config = dict(
    vocab_size=8027,
    fused_qkv=False,
    qk_norm=False,
    width=192,
    optimizer='soap',
    one_sided=True,
    final_lr_fraction=0,
)
Rows from block 8 of a small CTC audio transcriber, named by matrix and row number. Rows with one number within an expert belong to one neuron, the router's apart. Each number is 50 + 12 x the weight over its row's rms, rounded and kept within 0 to 99. All counts start at 0.
Before each expert's rows are labels from the 100 clips, of 14976, where the router gives the expert most weight on average: "top examples" is what is common among them; "loudest" is the band of the loudest frequency at the time of the peak. Only what is clearly more common there than usual is listed. The data: read English sentences (LibriTTS-R). In brackets: how many of the 100.
# router: router (model.blocks.8.mlp.router.weight, 16x192, trained with AdamW), inputs 96-143
# up: expert up (model.blocks.8.mlp.up, 16x96x192), inputs 96-143
# down: expert down (model.blocks.8.mlp.down, 16x192x96, transposed), outputs 96-143

# expert 7
top examples: the word "said" (26)
loudest: 500 to 1000 Hz (39)
router.7:50 39 47 62 67 55 76 36 61 42 43 58 67 29 67 43 53 57 75 44 64 64 50 56 59 45 47 39 44 65 55 61 51 51 42 50 41 54 44 59 30 52 53 46 50 33 62 60
up.0:65 43 54 34 49 47 50 55 33 70 33 64 69 37 59 28 49 56 55 39 61 21 63 57 65 49 56 61 58 44 51 58 39 59 44 59 44 34 24 74 70 67 56 42 38 44 61 57
down.0:69 42 40 45 46 55 54 57 51 36 45 59 51 54 46 62 64 64 62 41 44 42 62 59 45 64 53 55 54 44 37 50 43 47 49 61 65 69 44 47 65 66 29 45 49 55 39 50
up.1:69 27 45 60 58 56 52 51 55 48 42 48 38 52 39 42 61 40 56 48 50 69 46 42 43 21 42 45 66 60 49 61 59 36 30 69 59 34 38 37 53 56 47 47 46 42 66 43
down.1:24 51 46 29 67 66 64 46 27 58 55 55 47 64 66 41 51 50 37 39 66 50 67 40 44 60 29 27 47 60 48 59 59 63 47 49 48 48 31 56 38 69 52 66 57 48 48 38
up.2:32 74 40 56 51 66 41 57 70 50 56 54 34 69 42 73 47 62 49 47 60 72 49 66 46 33 55 58 53 67 69 51 76 37 42 42 76 54 43 60 42 51 71 58 52 43 36 50
down.2:60 61 62 45 43 64 35 41 39 25 34 50 64 59 22 56 72 52 47 69 51 59 69 32 35 46 58 63 62 61 67 50 39 68 34 53 44 54 65 66 44 39 57 61 38 34 38 57
up.3:37 50 73 56 49 41 39 40 32 31 70 60 54 40 52 60 68 46 57 58 49 60 47 30 48 55 46 55 65 42 57 45 39 52 48 40 48 55 41 51 71 42 60 68 27 41 18 52
down.3:40 54 48 57 53 69 30 58 48 28 48 53 46 62 58 39 30 30 54 62 66 59 33 39 47 49 60 51 37 37 24 63 64 37 54 54 63 49 66 48 37 64 55 84 54 49 37 43
up.4:49 61 44 73 61 45 54 52 63 54 76 40 64 62 55 57 25 45 60 66 57 50 47 60 58 57 64 52 42 40 21 68 57 40 59 56 46 45 42 57 55 50 51 43 53 52 57 48
down.4:58 65 47 45 40 54 65 49 50 41 58 37 49 30 61 58 45 43 54 46 53 72 28 47 53 28 42 42 32 49 48 52 62 45 61 51 60 57 50 43 41 61 40 48 57 46 60 62
up.5:56 61 58 55 52 54 66 68 42 68 41 42 85 71 52 43 55 35 49 44 35 65 55 82 48 33 61 48 51 55 56 68 46 40 58 62 39 39 53 69 50 59 57 51 53 47 27 90
down.5:82 39 55 40 40 47 47 56 72 45 49 47 31 56 43 53 42 68 40 03 31 52 58 36 23 54 61 80 48 47 68 67 43 72 45 53 50 38 53 56 54 54 52 49 55 48 40 67
up.6:65 59 36 41 59 59 39 42 48 43 48 65 28 27 67 47 38 44 31 28 43 41 49 44 50 46 49 76 45 37 44 43 39 24 71 53 43 59 64 37 57 64 48 51 40 51 40 40
down.6:77 52 65 43 56 29 65 53 37 43 46 60 39 37 51 38 52 61 45 46 27 50 45 53 63 49 61 50 43 42 39 51 41 44 47 55 57 28 72 38 64 46 37 28 57 69 39 64
up.7:41 43 47 54 18 53 53 63 47 47 39 68 54 73 26 50 33 57 49 53 62 50 45 42 56 55 60 66 67 42 56 35 35 51 39 64 73 69 41 58 60 43 37 47 48 61 63 44
down.7:46 32 80 53 28 39 36 29 46 47 42 55 49 45 46 43 57 41 57 68 47 37 57 35 42 50 36 71 40 48 43 29 54 57 42 55 49 56 59 53 52 48 47 56 53 49 51 65
up.8:53 44 52 51 54 59 33 56 45 50 42 46 55 55 38 30 69 60 60 42 45 58 48 47 81 56 47 24 69 63 51 48 61 54 71 56 59 52 59 61 34 45 61 44 57 45 41 53
down.8:50 54 27 53 41 47 72 61 55 51 47 57 28 60 33 84 41 59 52 46 73 52 38 23 37 73 55 56 53 38 63 61 35 54 49 63 52 41 59 39 60 67 51 40 38 51 53 49
up.9:32 60 56 72 57 45 53 47 68 39 60 54 66 58 35 56 58 55 70 29 37 38 40 56 62 40 45 40 47 63 54 51 49 59 40 49 47 43 79 38 46 34 50 39 58 41 43 43
down.9:28 34 19 47 56 41 66 63 69 62 28 51 46 62 30 44 68 55 55 61 49 36 70 48 48 52 43 68 47 63 37 60 14 44 73 38 41 34 53 46 33 45 60 53 53 50 53 42
up.10:43 30 33 45 37 48 59 54 65 47 24 65 59 44 44 42 52 51 25 33 46 50 46 65 45 36 55 42 66 43 29 49 40 38 44 61 48 55 54 38 53 42 45 65 55 40 52 36
down.10:71 42 46 57 41 39 51 41 60 65 54 42 47 33 45 65 66 48 67 72 52 67 50 58 45 49 44 39 48 44 45 57 49 67 24 48 64 55 61 60 66 58 44 38 63 52 51 55
up.11:70 54 55 42 52 49 47 39 36 49 48 62 49 61 43 29 46 54 49 55 61 62 70 49 52 81 61 71 55 46 42 61 24 37 58 40 44 42 56 50 55 37 48 58 40 39 29 48
down.11:49 19 48 39 54 83 43 47 49 39 41 35 59 53 60 42 36 41 35 43 49 44 49 45 40 55 38 43 71 36 38 39 59 61 33 59 37 45 61 52 61 32 23 52 24 48 50 29
up.12:39 55 50 27 38 42 65 41 59 29 63 51 52 68 52 58 43 50 42 46 35 57 65 45 46 47 53 31 70 52 47 62 48 51 36 38 37 34 76 49 32 54 42 61 30 57 52 47
down.12:70 43 46 44 39 48 60 71 72 60 54 54 48 54 40 39 38 50 52 76 53 66 68 53 53 41 51 38 46 50 44 64 69 52 38 38 74 43 43 74 41 44 57 38 54 55 48 70
up.13:28 50 45 56 52 51 60 49 33 84 68 61 46 38 70 33 41 34 65 69 63 54 38 42 57 56 55 47 56 50 49 45 51 32 57 56 53 52 50 45 67 41 51 65 47 45 64 35
down.13:51 68 43 48 48 54 58 51 47 20 58 48 60 64 77 48 45 59 48 42 42 38 64 33 56 48 46 63 66 56 55 29 40 58 57 74 42 53 43 59 57 34 38 48 33 66 55 28
up.14:40 40 47 55 77 71 69 30 55 62 57 44 47 38 42 33 61 50 50 54 51 42 57 28 59 34 52 52 43 43 46 52 45 44 55 24 33 57 47 84 61 57 45 41 53 20 61 78
down.14:54 52 52 74 37 49 47 44 63 54 43 24 62 52 36 50 57 38 50 28 58 67 25 51 64 42 53 72 33 33 83 52 51 52 54 21 74 56 46 26 41 48 51 41 48 40 47 57
up.15:74 29 54 67 60 64 52 46 41 59 49 58 44 37 46 45 63 44 52 55 69 63 47 39 61 45 60 40 40 47 37 45 70 43 50 51 42 62 45 52 48 82 53 48 54 50 32 43
down.15:59 38 78 38 17 41 58 46 84 64 62 57 47 29 51 37 54 76 44 50 58 58 32 77 63 45 37 49 50 25 58 42 45 45 56 60 36 31 32 44 69 58 42 36 48 50 58 49
up.16:44 67 73 44 36 36 47 50 51 48 73 42 42 51 50 34 59 69 60 62 55 42 44 56 32 70 60 40 51 34 35 17 64 58 54 44 37 48 77 60 51 43 50 26 55 39 48 54
down.16:54 47 62 42 50 58 60 42 62 57 43 52 65 74 34 51 62 59 48 58 52 50 61 61 35 72 56 51 62 66 46 30 43 56 40 63 61 48 51 65 62 65 35 45 54 35 60 55
up.17:59 58 65 24 38 56 44 51 51 65 66 46 29 53 49 59 50 37 69 45 44 48 39 48 38 63 39 57 53 54 42 53 50 33 65 55 55 48 45 71 36 69 65 70 62 54 75 44
down.17:55 36 43 61 69 48 43 29 56 43 57 53 63 79 71 43 54 37 50 47 35 58 37 67 71 49 53 45 64 63 63 40 59 67 35 30 39 51 68 52 64 37 51 27 39 59 51 47
up.18:49 57 53 53 69 48 36 61 57 43 71 55 63 62 48 63 58 32 42 53 53 44 46 57 27 55 62 56 69 22 24 41 43 41 40 47 42 56 38 83 81 46 31 58 60 45 60 47
down.18:56 59 55 35 35 54 79 34 85 35 64 41 28 43 30 64 66 69 43 46 48 51 65 20 48 55 30 51 43 37 36 49 59 43 49 57 43 29 70 46 63 62 63 31 45 43 27 75
up.19:32 53 63 49 51 52 48 56 46 31 40 52 72 40 61 60 58 47 40 37 65 72 40 52 33 35 45 51 48 62 47 61 63 53 51 60 68 70 44 49 31 35 78 36 43 61 62 26
down.19:49 58 28 48 58 45 67 33 68 55 51 50 36 58 66 60 70 51 44 38 57 46 57 43 48 55 56 51 57 67 48 46 53 51 65 31 30 47 59 50 32 51 58 68 61 34 70 61
up.20:75 40 42 71 49 44 66 58 37 59 51 65 50 53 41 58 64 37 54 60 52 71 57 55 51 62 58 50 66 83 47 49 53 33 56 57 59 74 28 46 52 54 38 57 53 36 58 39
down.20:35 53 38 54 46 47 56 75 67 45 50 40 34 35 41 47 30 46 53 34 49 70 50 57 46 31 57 34 27 34 52 56 56 47 32 41 59 49 39 60 34 45 58 40 60 47 42 67
up.21:68 52 43 51 25 51 49 31 64 53 42 59 56 66 53 44 49 65 38 32 44 56 61 44 21 37 58 51 43 53 44 57 47 58 55 56 46 62 59 54 51 62 62 41 58 43 42 53
down.21:46 62 27 61 23 71 56 59 59 42 37 71 71 53 47 44 48 51 39 52 52 57 60 57 49 28 69 76 48 49 46 66 60 34 48 29 45 65 56 44 39 61 46 83 22 35 54 29

# expert 14
top examples: the word "up" (25)
loudest: 500 to 1000 Hz (27)
router.14:51 58 42 83 67 41 45 51 43 41 57 61 52 27 66 37 38 34 56 59 39 44 34 68 34 77 52 61 36 40 63 51 49 40 31 62 60 65 47 46 49 39 64 40 66 75 74 54
up.0:49 39 35 49 44 43 65 46 60 69 51 45 55 56 37 55 46 67 62 48 65 52 31 37 35 42 35 36 44 50 38 46 89 34 57 61 72 53 55 36 34 41 60 65 36 47 65 25
down.0:51 36 41 36 36 63 38 38 58 61 46 20 41 58 47 51 31 60 46 54 43 51 62 41 53 40 43 36 54 21 75 39 38 58 62 35 73 55 51 61 26 56 55 51 37 62 51 46
up.1:70 75 28 57 48 56 61 42 65 52 42 65 31 64 58 55 73 39 60 67 34 57 66 56 48 62 45 65 39 52 48 82 53 53 56 48 72 42 64 42 37 44 57 55 64 61 54 75
down.1:62 44 64 41 79 57 47 50 63 28 56 23 38 38 47 33 37 51 59 38 26 40 68 48 63 29 54 50 59 41 47 49 43 54 59 56 39 32 64 51 58 40 50 59 52 53 37 28
up.2:49 55 60 44 49 57 39 48 66 43 39 40 59 72 49 52 37 30 52 50 52 34 50 46 46 44 59 44 38 58 48 47 86 34 51 69 46 59 78 78 39 68 31 54 29 47 42 51
down.2:62 72 25 47 55 65 51 55 32 45 54 46 52 51 50 70 39 37 66 67 54 64 41 50 49 56 53 63 43 63 37 58 49 69 72 49 58 56 63 36 48 40 48 71 63 53 69 51
up.3:52 35 56 32 58 57 51 55 54 33 43 52 41 47 47 54 60 62 44 53 51 31 65 64 52 46 32 46 37 56 69 52 52 51 36 59 51 36 67 33 54 98 46 35 54 51 50 40
down.3:37 61 27 59 43 44 44 58 50 80 54 76 74 45 51 65 39 45 63 56 53 46 62 39 40 39 29 53 59 57 55 65 52 52 57 64 58 54 33 65 43 46 44 43 61 44 51 49
up.4:58 35 53 23 62 57 55 46 13 34 49 53 54 46 32 49 52 43 43 58 54 52 77 38 50 67 52 25 36 48 60 42 65 39 45 65 32 56 58 63 53 64 55 51 35 49 66 66
down.4:65 51 50 49 50 46 48 45 66 36 42 53 24 61 60 36 42 78 36 52 42 44 61 51 53 41 61 57 50 69 63 42 42 46 46 49 60 44 55 70 57 58 53 50 23 46 28 41
up.5:44 36 69 60 57 45 44 52 45 30 55 52 34 58 60 74 55 40 44 34 44 47 48 47 43 80 63 48 31 46 65 51 39 35 38 48 58 44 63 61 51 44 51 60 65 51 59 53
down.5:54 46 61 44 31 64 62 30 57 64 50 42 37 49 33 34 35 74 37 54 43 55 62 49 66 61 41 47 65 58 56 57 46 24 59 67 35 28 76 53 53 54 55 18 55 51 43 40
up.6:28 49 56 39 49 58 52 47 42 60 64 59 41 48 39 44 51 53 43 55 42 32 52 31 40 62 21 52 60 44 49 27 61 54 70 47 58 66 50 62 60 71 50 46 55 54 63 42
down.6:46 72 49 52 37 51 34 56 57 55 65 42 63 43 49 33 54 34 51 55 49 56 42 54 66 45 29 56 34 41 37 75 66 64 43 51 36 77 53 38 30 60 37 59 29 46 67 61
up.7:39 58 50 35 43 47 45 48 50 56 41 52 47 58 29 41 56 51 56 61 45 44 71 54 40 43 31 62 36 28 59 60 33 53 65 40 37 63 44 48 59 64 45 57 28 52 30 87
down.7:38 66 66 51 57 54 51 47 32 41 57 36 59 54 61 61 42 49 42 54 51 50 47 45 56 52 57 30 47 48 47 67 58 47 67 58 51 52 39 43 39 77 47 43 46 42 46 72
up.8:48 56 58 47 31 41 39 36 35 65 65 31 49 47 62 78 41 46 36 28 51 41 57 57 42 51 44 41 57 67 48 48 52 54 70 58 47 52 49 43 39 45 52 37 51 48 58 42
down.8:58 53 77 70 63 38 51 40 45 54 61 52 64 55 48 39 62 51 30 43 48 70 41 46 44 47 41 55 54 52 44 47 65 45 49 48 60 40 53 60 59 56 41 21 61 43 49 53
up.9:65 43 61 70 70 27 36 55 43 60 48 37 62 54 67 58 38 31 26 53 55 50 38 45 65 48 50 49 44 49 62 54 35 47 50 51 47 26 62 25 47 27 34 67 54 62 53 61
down.9:67 24 52 31 12 47 55 59 34 42 42 66 34 40 50 41 92 68 68 62 50 51 63 56 51 54 56 42 59 44 38 49 66 51 69 58 48 70 49 67 52 52 51 53 47 33 37 68
up.10:76 46 50 51 22 52 38 43 56 60 51 42 49 61 46 45 67 47 55 17 40 47 45 33 42 61 29 42 42 38 52 45 55 39 33 44 35 50 51 35 57 54 48 36 31 51 48 54
down.10:35 11 43 50 35 48 32 46 57 39 47 58 59 65 44 46 67 57 41 23 08 45 55 60 51 48 59 72 51 39 57 57 33 47 38 55 35 59 63 44 60 56 53 57 46 50 59 57
up.11:34 68 36 74 48 78 49 36 53 40 61 57 64 50 65 45 50 21 64 43 60 57 52 47 59 48 44 34 61 38 50 35 70 39 46 44 46 53 32 48 48 30 71 68 45 59 67 46
down.11:42 31 43 46 63 45 68 43 42 53 51 52 50 53 35 49 56 64 50 61 77 45 42 36 61 41 37 51 50 24 45 52 60 39 53 49 63 64 50 20 44 66 58 59 52 26 57 44
up.12:57 34 49 61 64 74 42 31 66 48 60 57 46 66 32 65 43 48 54 48 38 68 50 29 66 59 51 53 53 46 44 60 64 28 41 35 33 50 47 42 44 50 61 60 53 45 38 61
down.12:71 35 47 57 44 70 58 79 58 60 60 56 48 47 53 36 43 69 41 39 43 49 59 30 58 41 61 67 69 67 52 50 66 50 64 50 69 38 53 40 70 61 33 70 69 45 42 55
up.13:45 59 17 60 45 30 40 48 53 38 47 58 59 47 57 41 39 35 47 54 41 44 33 55 42 43 63 77 63 34 49 53 55 47 55 40 46 38 55 60 33 53 44 63 61 51 40 58
down.13:28 36 55 51 51 60 45 67 37 59 55 57 58 40 39 54 61 55 66 51 30 59 39 52 09 55 31 33 45 52 79 55 51 66 29 26 20 49 63 34 63 53 57 39 52 53 61 55
up.14:28 51 49 39 71 44 39 44 63 51 64 51 63 47 26 44 51 55 58 52 65 49 76 62 47 31 28 69 62 76 63 53 49 59 34 49 49 46 37 64 31 58 49 53 69 35 53 51
down.14:69 69 57 28 54 45 59 73 41 40 72 76 48 69 44 56 48 65 51 41 33 48 65 56 13 75 68 45 46 52 48 64 43 65 47 49 43 49 64 39 75 68 54 63 39 44 61 54
up.15:57 55 44 56 42 53 75 61 65 70 45 54 54 42 80 54 42 37 29 54 64 55 35 57 40 47 42 66 48 45 56 41 43 60 42 62 58 41 74 43 50 49 64 45 80 55 61 68
down.15:49 29 63 47 45 44 53 64 48 53 35 52 31 73 31 49 52 49 62 75 47 57 39 52 37 48 48 37 43 66 66 55 67 58 49 63 52 48 47 74 34 58 57 70 49 49 61 64
up.16:48 50 49 37 62 66 43 55 54 38 55 39 17 57 55 65 30 64 38 30 32 46 47 52 64 47 55 58 44 61 51 38 70 53 50 60 35 52 45 58 58 43 53 38 56 53 55 58
down.16:58 86 58 57 41 70 36 42 21 59 56 37 58 69 58 58 41 29 41 53 37 35 64 40 50 46 42 69 58 57 54 43 36 55 39 57 60 48 27 43 50 66 37 44 41 65 41 46
up.17:42 44 59 42 50 38 42 45 81 42 47 32 49 46 70 48 27 41 43 39 19 48 50 73 44 41 55 39 59 52 77 59 34 57 28 64 55 51 66 51 44 45 57 50 58 67 52 47
down.17:52 73 46 45 55 61 45 27 64 46 46 48 37 63 41 54 55 54 43 59 39 43 50 59 59 55 50 57 57 49 64 26 30 65 40 30 43 48 39 37 49 50 50 45 45 62 52 63
up.18:45 47 45 36 50 49 71 40 35 54 50 59 75 41 47 55 45 40 33 66 51 58 37 31 58 50 38 58 70 45 48 61 52 78 66 36 55 66 52 46 39 34 32 44 59 37 42 52
down.18:36 60 52 39 70 64 51 62 51 31 33 35 46 52 49 63 59 55 32 31 47 48 56 47 29 52 45 37 40 54 60 53 47 57 63 48 39 50 57 19 42 73 41 43 39 62 41 69
up.19:41 51 51 62 43 38 53 61 37 49 49 52 31 63 58 53 52 50 55 35 45 47 48 43 39 70 58 61 56 48 62 55 44 13 48 57 49 80 54 43 57 38 36 59 65 44 63 55
down.19:66 68 55 37 48 35 67 50 57 45 53 36 32 35 59 48 58 42 40 61 62 42 59 48 71 41 45 52 48 86 16 52 54 38 30 54 59 70 43 45 61 48 77 63 44 43 52 45
up.20:44 53 35 51 67 49 49 49 33 37 57 67 59 45 64 40 47 49 48 70 64 60 52 59 58 49 44 62 51 52 66 52 37 48 46 34 67 49 30 59 41 50 54 51 60 53 65 38
down.20:41 52 53 60 66 76 69 32 50 46 61 87 55 31 49 47 56 48 63 42 42 46 35 45 68 41 39 52 70 40 63 42 51 55 68 51 62 56 37 51 58 37 50 51 46 34 58 47
up.21:73 35 61 58 51 54 44 66 40 59 50 48 46 47 69 79 61 42 31 53 48 61 42 48 37 59 39 42 58 72 63 38 62 54 39 58 49 47 46 51 47 56 46 46 47 46 47 33
down.21:45 22 62 56 50 74 56 57 61 52 60 62 42 55 18 61 56 65 39 57 35 44 24 55 55 43 49 51 41 41 65 39 44 42 69 54 37 66 54 56 64 62 31 67 58 53 37 45

# expert 8
top examples: the word "to" (67)
loudest: 250 to 500 Hz (30)
router.8:36 26 45 62 60 63 67 51 49 43 43 56 58 55 46 57 46 49 47 36 59 37 31 62 81 58 61 41 48 51 68 66 29 52 59 57 61 63 41 33 37 59 44 48 66 59 70 67
up.0:17 62 36 64 62 63 64 39 61 66 62 52 57 25 48 57 63 35 46 30 52 58 45 52 41 51 66 41 46 47 65 46 41 21 39 51 27 50 29 43 55 60 36 42 64 52 64 43
down.0:30 57 38 42 51 57 42 65 44 53 54 52 57 62 65 86 68 35 55 52 56 52 38 47 28 54 37 62 63 58 55 49 46 38 51 48 48 57 61 41 33 41 39 66 52 53 54 44
up.1:48 59 51 48 48 33 42 38 51 43 79 49 54 40 60 53 63 49 38 54 65 35 37 16 40 37 42 55 19 73 45 39 45 70 51 49 47 50 79 41 39 33 49 64 64 44 28 43
down.1:36 52 69 12 63 48 49 59 74 32 60 33 48 52 33 57 38 54 44 62 36 40 62 69 35 39 51 45 35 38 33 46 49 64 31 37 44 34 56 61 47 51 44 52 40 37 30 74
up.2:16 54 44 54 64 68 39 46 59 40 59 55 57 67 31 50 25 27 52 48 33 38 53 44 52 33 63 52 36 45 46 37 47 55 56 30 47 55 49 35 58 46 61 54 44 46 60 49
down.2:55 36 58 44 60 61 36 49 36 64 67 62 54 43 49 39 65 63 35 59 46 46 32 33 32 62 39 44 42 71 63 51 47 56 53 49 46 59 46 57 42 47 25 53 43 57 40 49
up.3:59 52 48 49 36 73 72 54 53 31 53 36 36 50 46 65 19 69 57 48 52 34 48 60 43 60 57 63 30 56 46 44 58 52 43 78 37 61 54 51 30 35 48 75 38 63 54 53
down.3:36 60 40 30 52 37 36 55 80 45 46 52 61 53 59 40 54 67 51 40 22 56 61 44 60 45 62 59 50 64 64 42 30 64 40 34 44 42 38 44 60 41 22 59 45 59 49 53
up.4:64 51 60 50 69 43 63 37 47 44 31 41 71 44 58 50 60 42 41 53 47 44 43 65 63 43 51 76 52 41 44 32 47 47 59 63 47 49 68 31 74 45 51 57 67 40 46 49
down.4:40 36 43 54 54 59 25 49 51 74 65 59 63 65 62 38 66 40 53 61 47 39 56 60 52 67 35 50 54 52 37 64 47 19 39 59 52 43 53 51 58 44 33 68 44 68 54 29
up.5:34 66 51 38 59 46 54 55 47 38 67 35 17 49 41 47 53 35 63 56 54 67 40 60 57 49 56 77 38 48 49 53 52 36 80 57 33 44 63 50 56 71 36 67 62 23 51 46
down.5:61 77 43 38 57 66 44 42 63 50 50 59 60 33 53 48 33 51 31 51 66 52 50 69 46 46 42 35 52 73 59 64 52 39 32 52 42 57 53 77 45 66 55 43 56 48 43 47
up.6:42 45 40 73 67 57 61 33 55 53 16 74 48 39 36 31 72 61 54 64 19 42 46 42 43 67 60 58 56 55 63 56 46 64 63 68 60 69 49 39 43 56 49 36 32 56 61 43
down.6:49 40 34 33 48 39 46 55 38 40 50 30 47 43 55 43 60 33 46 27 53 34 44 60 53 39 63 49 57 53 43 60 56 53 43 56 42 38 70 51 45 47 41 50 63 67 47 51
up.7:55 49 56 55 61 75 69 62 30 54 60 60 35 42 46 64 60 51 56 49 43 23 66 47 55 56 56 58 52 43 61 48 58 39 57 48 57 61 39 30 62 51 53 40 45 43 32 31
down.7:45 24 59 42 62 60 33 53 36 52 52 33 36 50 38 56 47 72 30 37 69 57 52 47 41 48 38 74 51 63 56 41 46 70 42 62 29 29 61 43 45 44 47 53 48 50 45 56
up.8:61 39 32 65 36 38 51 37 42 54 53 40 49 58 70 43 55 47 49 34 43 36 44 44 47 54 33 28 60 39 36 53 44 25 47 56 50 70 51 42 47 81 58 63 41 34 75 45
down.8:47 48 64 42 40 65 51 43 63 48 59 59 54 34 49 34 40 59 46 57 44 47 48 51 41 85 47 56 29 33 24 58 63 62 57 57 41 52 53 69 43 54 49 41 82 53 49 59
up.9:80 37 37 46 49 44 61 49 46 61 60 34 55 67 33 42 51 42 49 54 35 39 39 52 71 51 57 30 43 76 36 49 49 41 51 51 49 66 64 43 46 57 25 62 46 68 53 52
down.9:51 39 34 55 47 52 64 20 45 44 55 42 40 40 43 55 65 54 71 55 48 66 34 67 51 65 52 33 50 47 74 45 49 52 67 50 68 57 61 39 28 51 62 50 48 50 45 52
up.10:41 56 62 37 60 16 62 42 58 39 68 44 68 65 42 63 64 51 54 41 40 52 49 42 45 52 44 41 33 32 63 46 38 70 39 72 48 54 50 58 34 45 52 47 58 53 59 55
down.10:76 51 48 56 69 44 56 60 42 39 59 58 43 49 44 53 50 57 52 38 46 54 60 55 56 61 56 27 49 40 23 31 63 43 61 48 60 34 44 61 49 47 63 58 72 47 43 44
up.11:51 51 58 37 67 71 43 72 50 66 67 47 42 53 60 61 31 48 40 60 64 46 63 58 51 53 48 61 68 38 40 55 60 74 77 41 43 56 38 37 59 39 47 55 51 36 46 38
down.11:50 44 45 66 45 58 53 47 44 46 41 46 51 38 70 49 61 45 60 55 64 78 36 53 59 45 59 48 55 61 44 62 67 38 36 33 55 53 72 54 42 49 79 39 61 32 56 75
up.12:39 45 39 54 57 14 64 38 67 33 50 28 54 53 64 42 49 52 45 56 50 54 60 65 68 49 26 66 61 45 65 55 35 47 66 45 59 38 53 59 64 41 40 40 51 51 46 57
down.12:36 27 57 52 68 46 37 65 48 77 38 55 48 53 48 45 49 54 35 25 43 49 55 40 61 79 48 46 48 49 51 43 48 39 46 61 55 30 41 55 64 65 29 38 37 40 47 62
up.13:51 62 60 64 55 49 53 73 36 61 46 46 74 81 72 72 59 41 52 51 65 58 35 36 47 47 48 44 52 80 51 38 62 59 31 58 42 24 45 47 43 47 56 35 57 43 56 17
down.13:49 45 40 46 59 49 64 53 43 60 48 56 59 43 46 63 44 37 46 51 55 50 67 43 43 51 66 56 41 65 47 46 62 49 63 29 53 54 26 52 47 74 59 52 55 35 38 51
up.14:47 52 43 34 55 52 51 40 60 47 61 36 65 61 77 55 31 46 55 45 47 36 49 60 35 32 55 53 63 56 41 58 44 56 58 59 53 35 77 55 40 61 58 89 39 31 50 41
down.14:55 28 39 52 41 34 56 31 48 43 42 38 53 56 46 26 46 48 67 50 70 47 46 57 61 49 50 48 62 67 35 62 52 33 28 68 53 50 68 44 42 61 60 76 48 56 55 49
up.15:39 49 66 33 39 35 46 39 59 34 55 50 44 42 56 54 34 63 57 61 19 55 38 29 53 71 39 48 43 54 51 63 66 39 81 66 45 60 57 57 56 52 49 69 55 58 30 69
down.15:41 60 54 48 42 46 59 50 48 60 34 46 49 70 52 61 60 51 44 50 34 54 46 56 25 65 42 54 67 66 62 66 43 61 40 71 42 49 68 61 56 69 43 47 45 56 68 49
up.16:44 58 63 58 53 55 55 73 56 45 31 78 79 67 68 49 74 39 58 57 41 49 57 44 55 32 33 43 69 55 58 63 44 69 64 58 64 51 51 36 48 39 57 38 47 39 65 52
down.16:56 55 26 54 62 63 39 48 50 37 48 49 47 37 37 47 38 64 36 34 50 64 42 27 52 40 62 46 45 56 48 51 75 60 69 44 78 62 50 52 25 46 51 51 26 47 32 77
up.17:36 52 73 46 39 46 36 62 70 35 83 35 51 50 57 61 72 29 51 56 32 52 64 42 32 48 37 48 45 41 67 36 42 68 32 61 30 51 53 66 50 47 48 28 30 51 56 46
down.17:58 43 60 52 47 47 46 46 48 41 22 29 65 58 44 35 45 53 51 48 40 40 54 55 75 38 54 65 51 41 60 46 45 57 56 62 48 42 35 61 73 68 49 42 42 58 42 63
up.18:52 43 56 23 42 63 50 47 64 45 50 45 34 62 53 61 41 50 29 36 43 68 38 52 61 43 58 51 61 31 59 45 42 56 41 57 56 41 59 42 46 63 62 42 32 51 60 51
down.18:41 61 51 62 51 36 82 47 46 51 60 42 40 59 61 48 25 46 65 41 67 38 57 17 35 84 46 65 34 56 42 55 38 42 56 52 66 54 60 67 47 58 53 49 49 47 47 50
up.19:58 56 37 45 40 51 48 42 51 47 51 55 62 45 54 34 45 69 36 44 33 57 63 50 65 27 52 53 53 40 42 57 47 56 33 66 64 55 23 92 56 79 48 42 52 51 54 57
down.19:41 59 46 31 35 43 40 58 36 39 45 28 43 54 65 38 57 36 47 52 55 60 61 33 45 50 77 53 52 54 50 71 51 31 50 59 43 33 67 45 39 46 51 42 46 38 66 60
up.20:59 60 68 66 62 56 51 43 39 38 57 63 58 73 32 61 48 57 50 49 51 46 51 45 50 50 77 37 51 54 51 27 52 39 61 56 46 63 54 51 54 49 57 65 46 45 73 69
down.20:67 59 69 54 54 34 48 28 80 41 52 40 59 52 56 39 59 65 55 38 33 55 71 57 57 52 66 41 54 54 72 40 53 63 40 53 41 64 42 36 69 39 26 50 42 37 46 52
up.21:31 53 48 50 66 58 67 42 53 41 53 54 67 56 24 66 64 57 43 37 45 54 46 46 47 51 59 41 57 25 71 48 39 61 65 62 34 37 67 52 38 55 30 57 44 31 62 27
down.21:73 54 32 48 40 26 71 45 63 53 36 66 57 45 41 40 58 63 37 42 49 64 48 66 70 46 47 39 51 58 56 54 55 45 30 65 47 64 44 59 48 42 73 24 60 33 72 62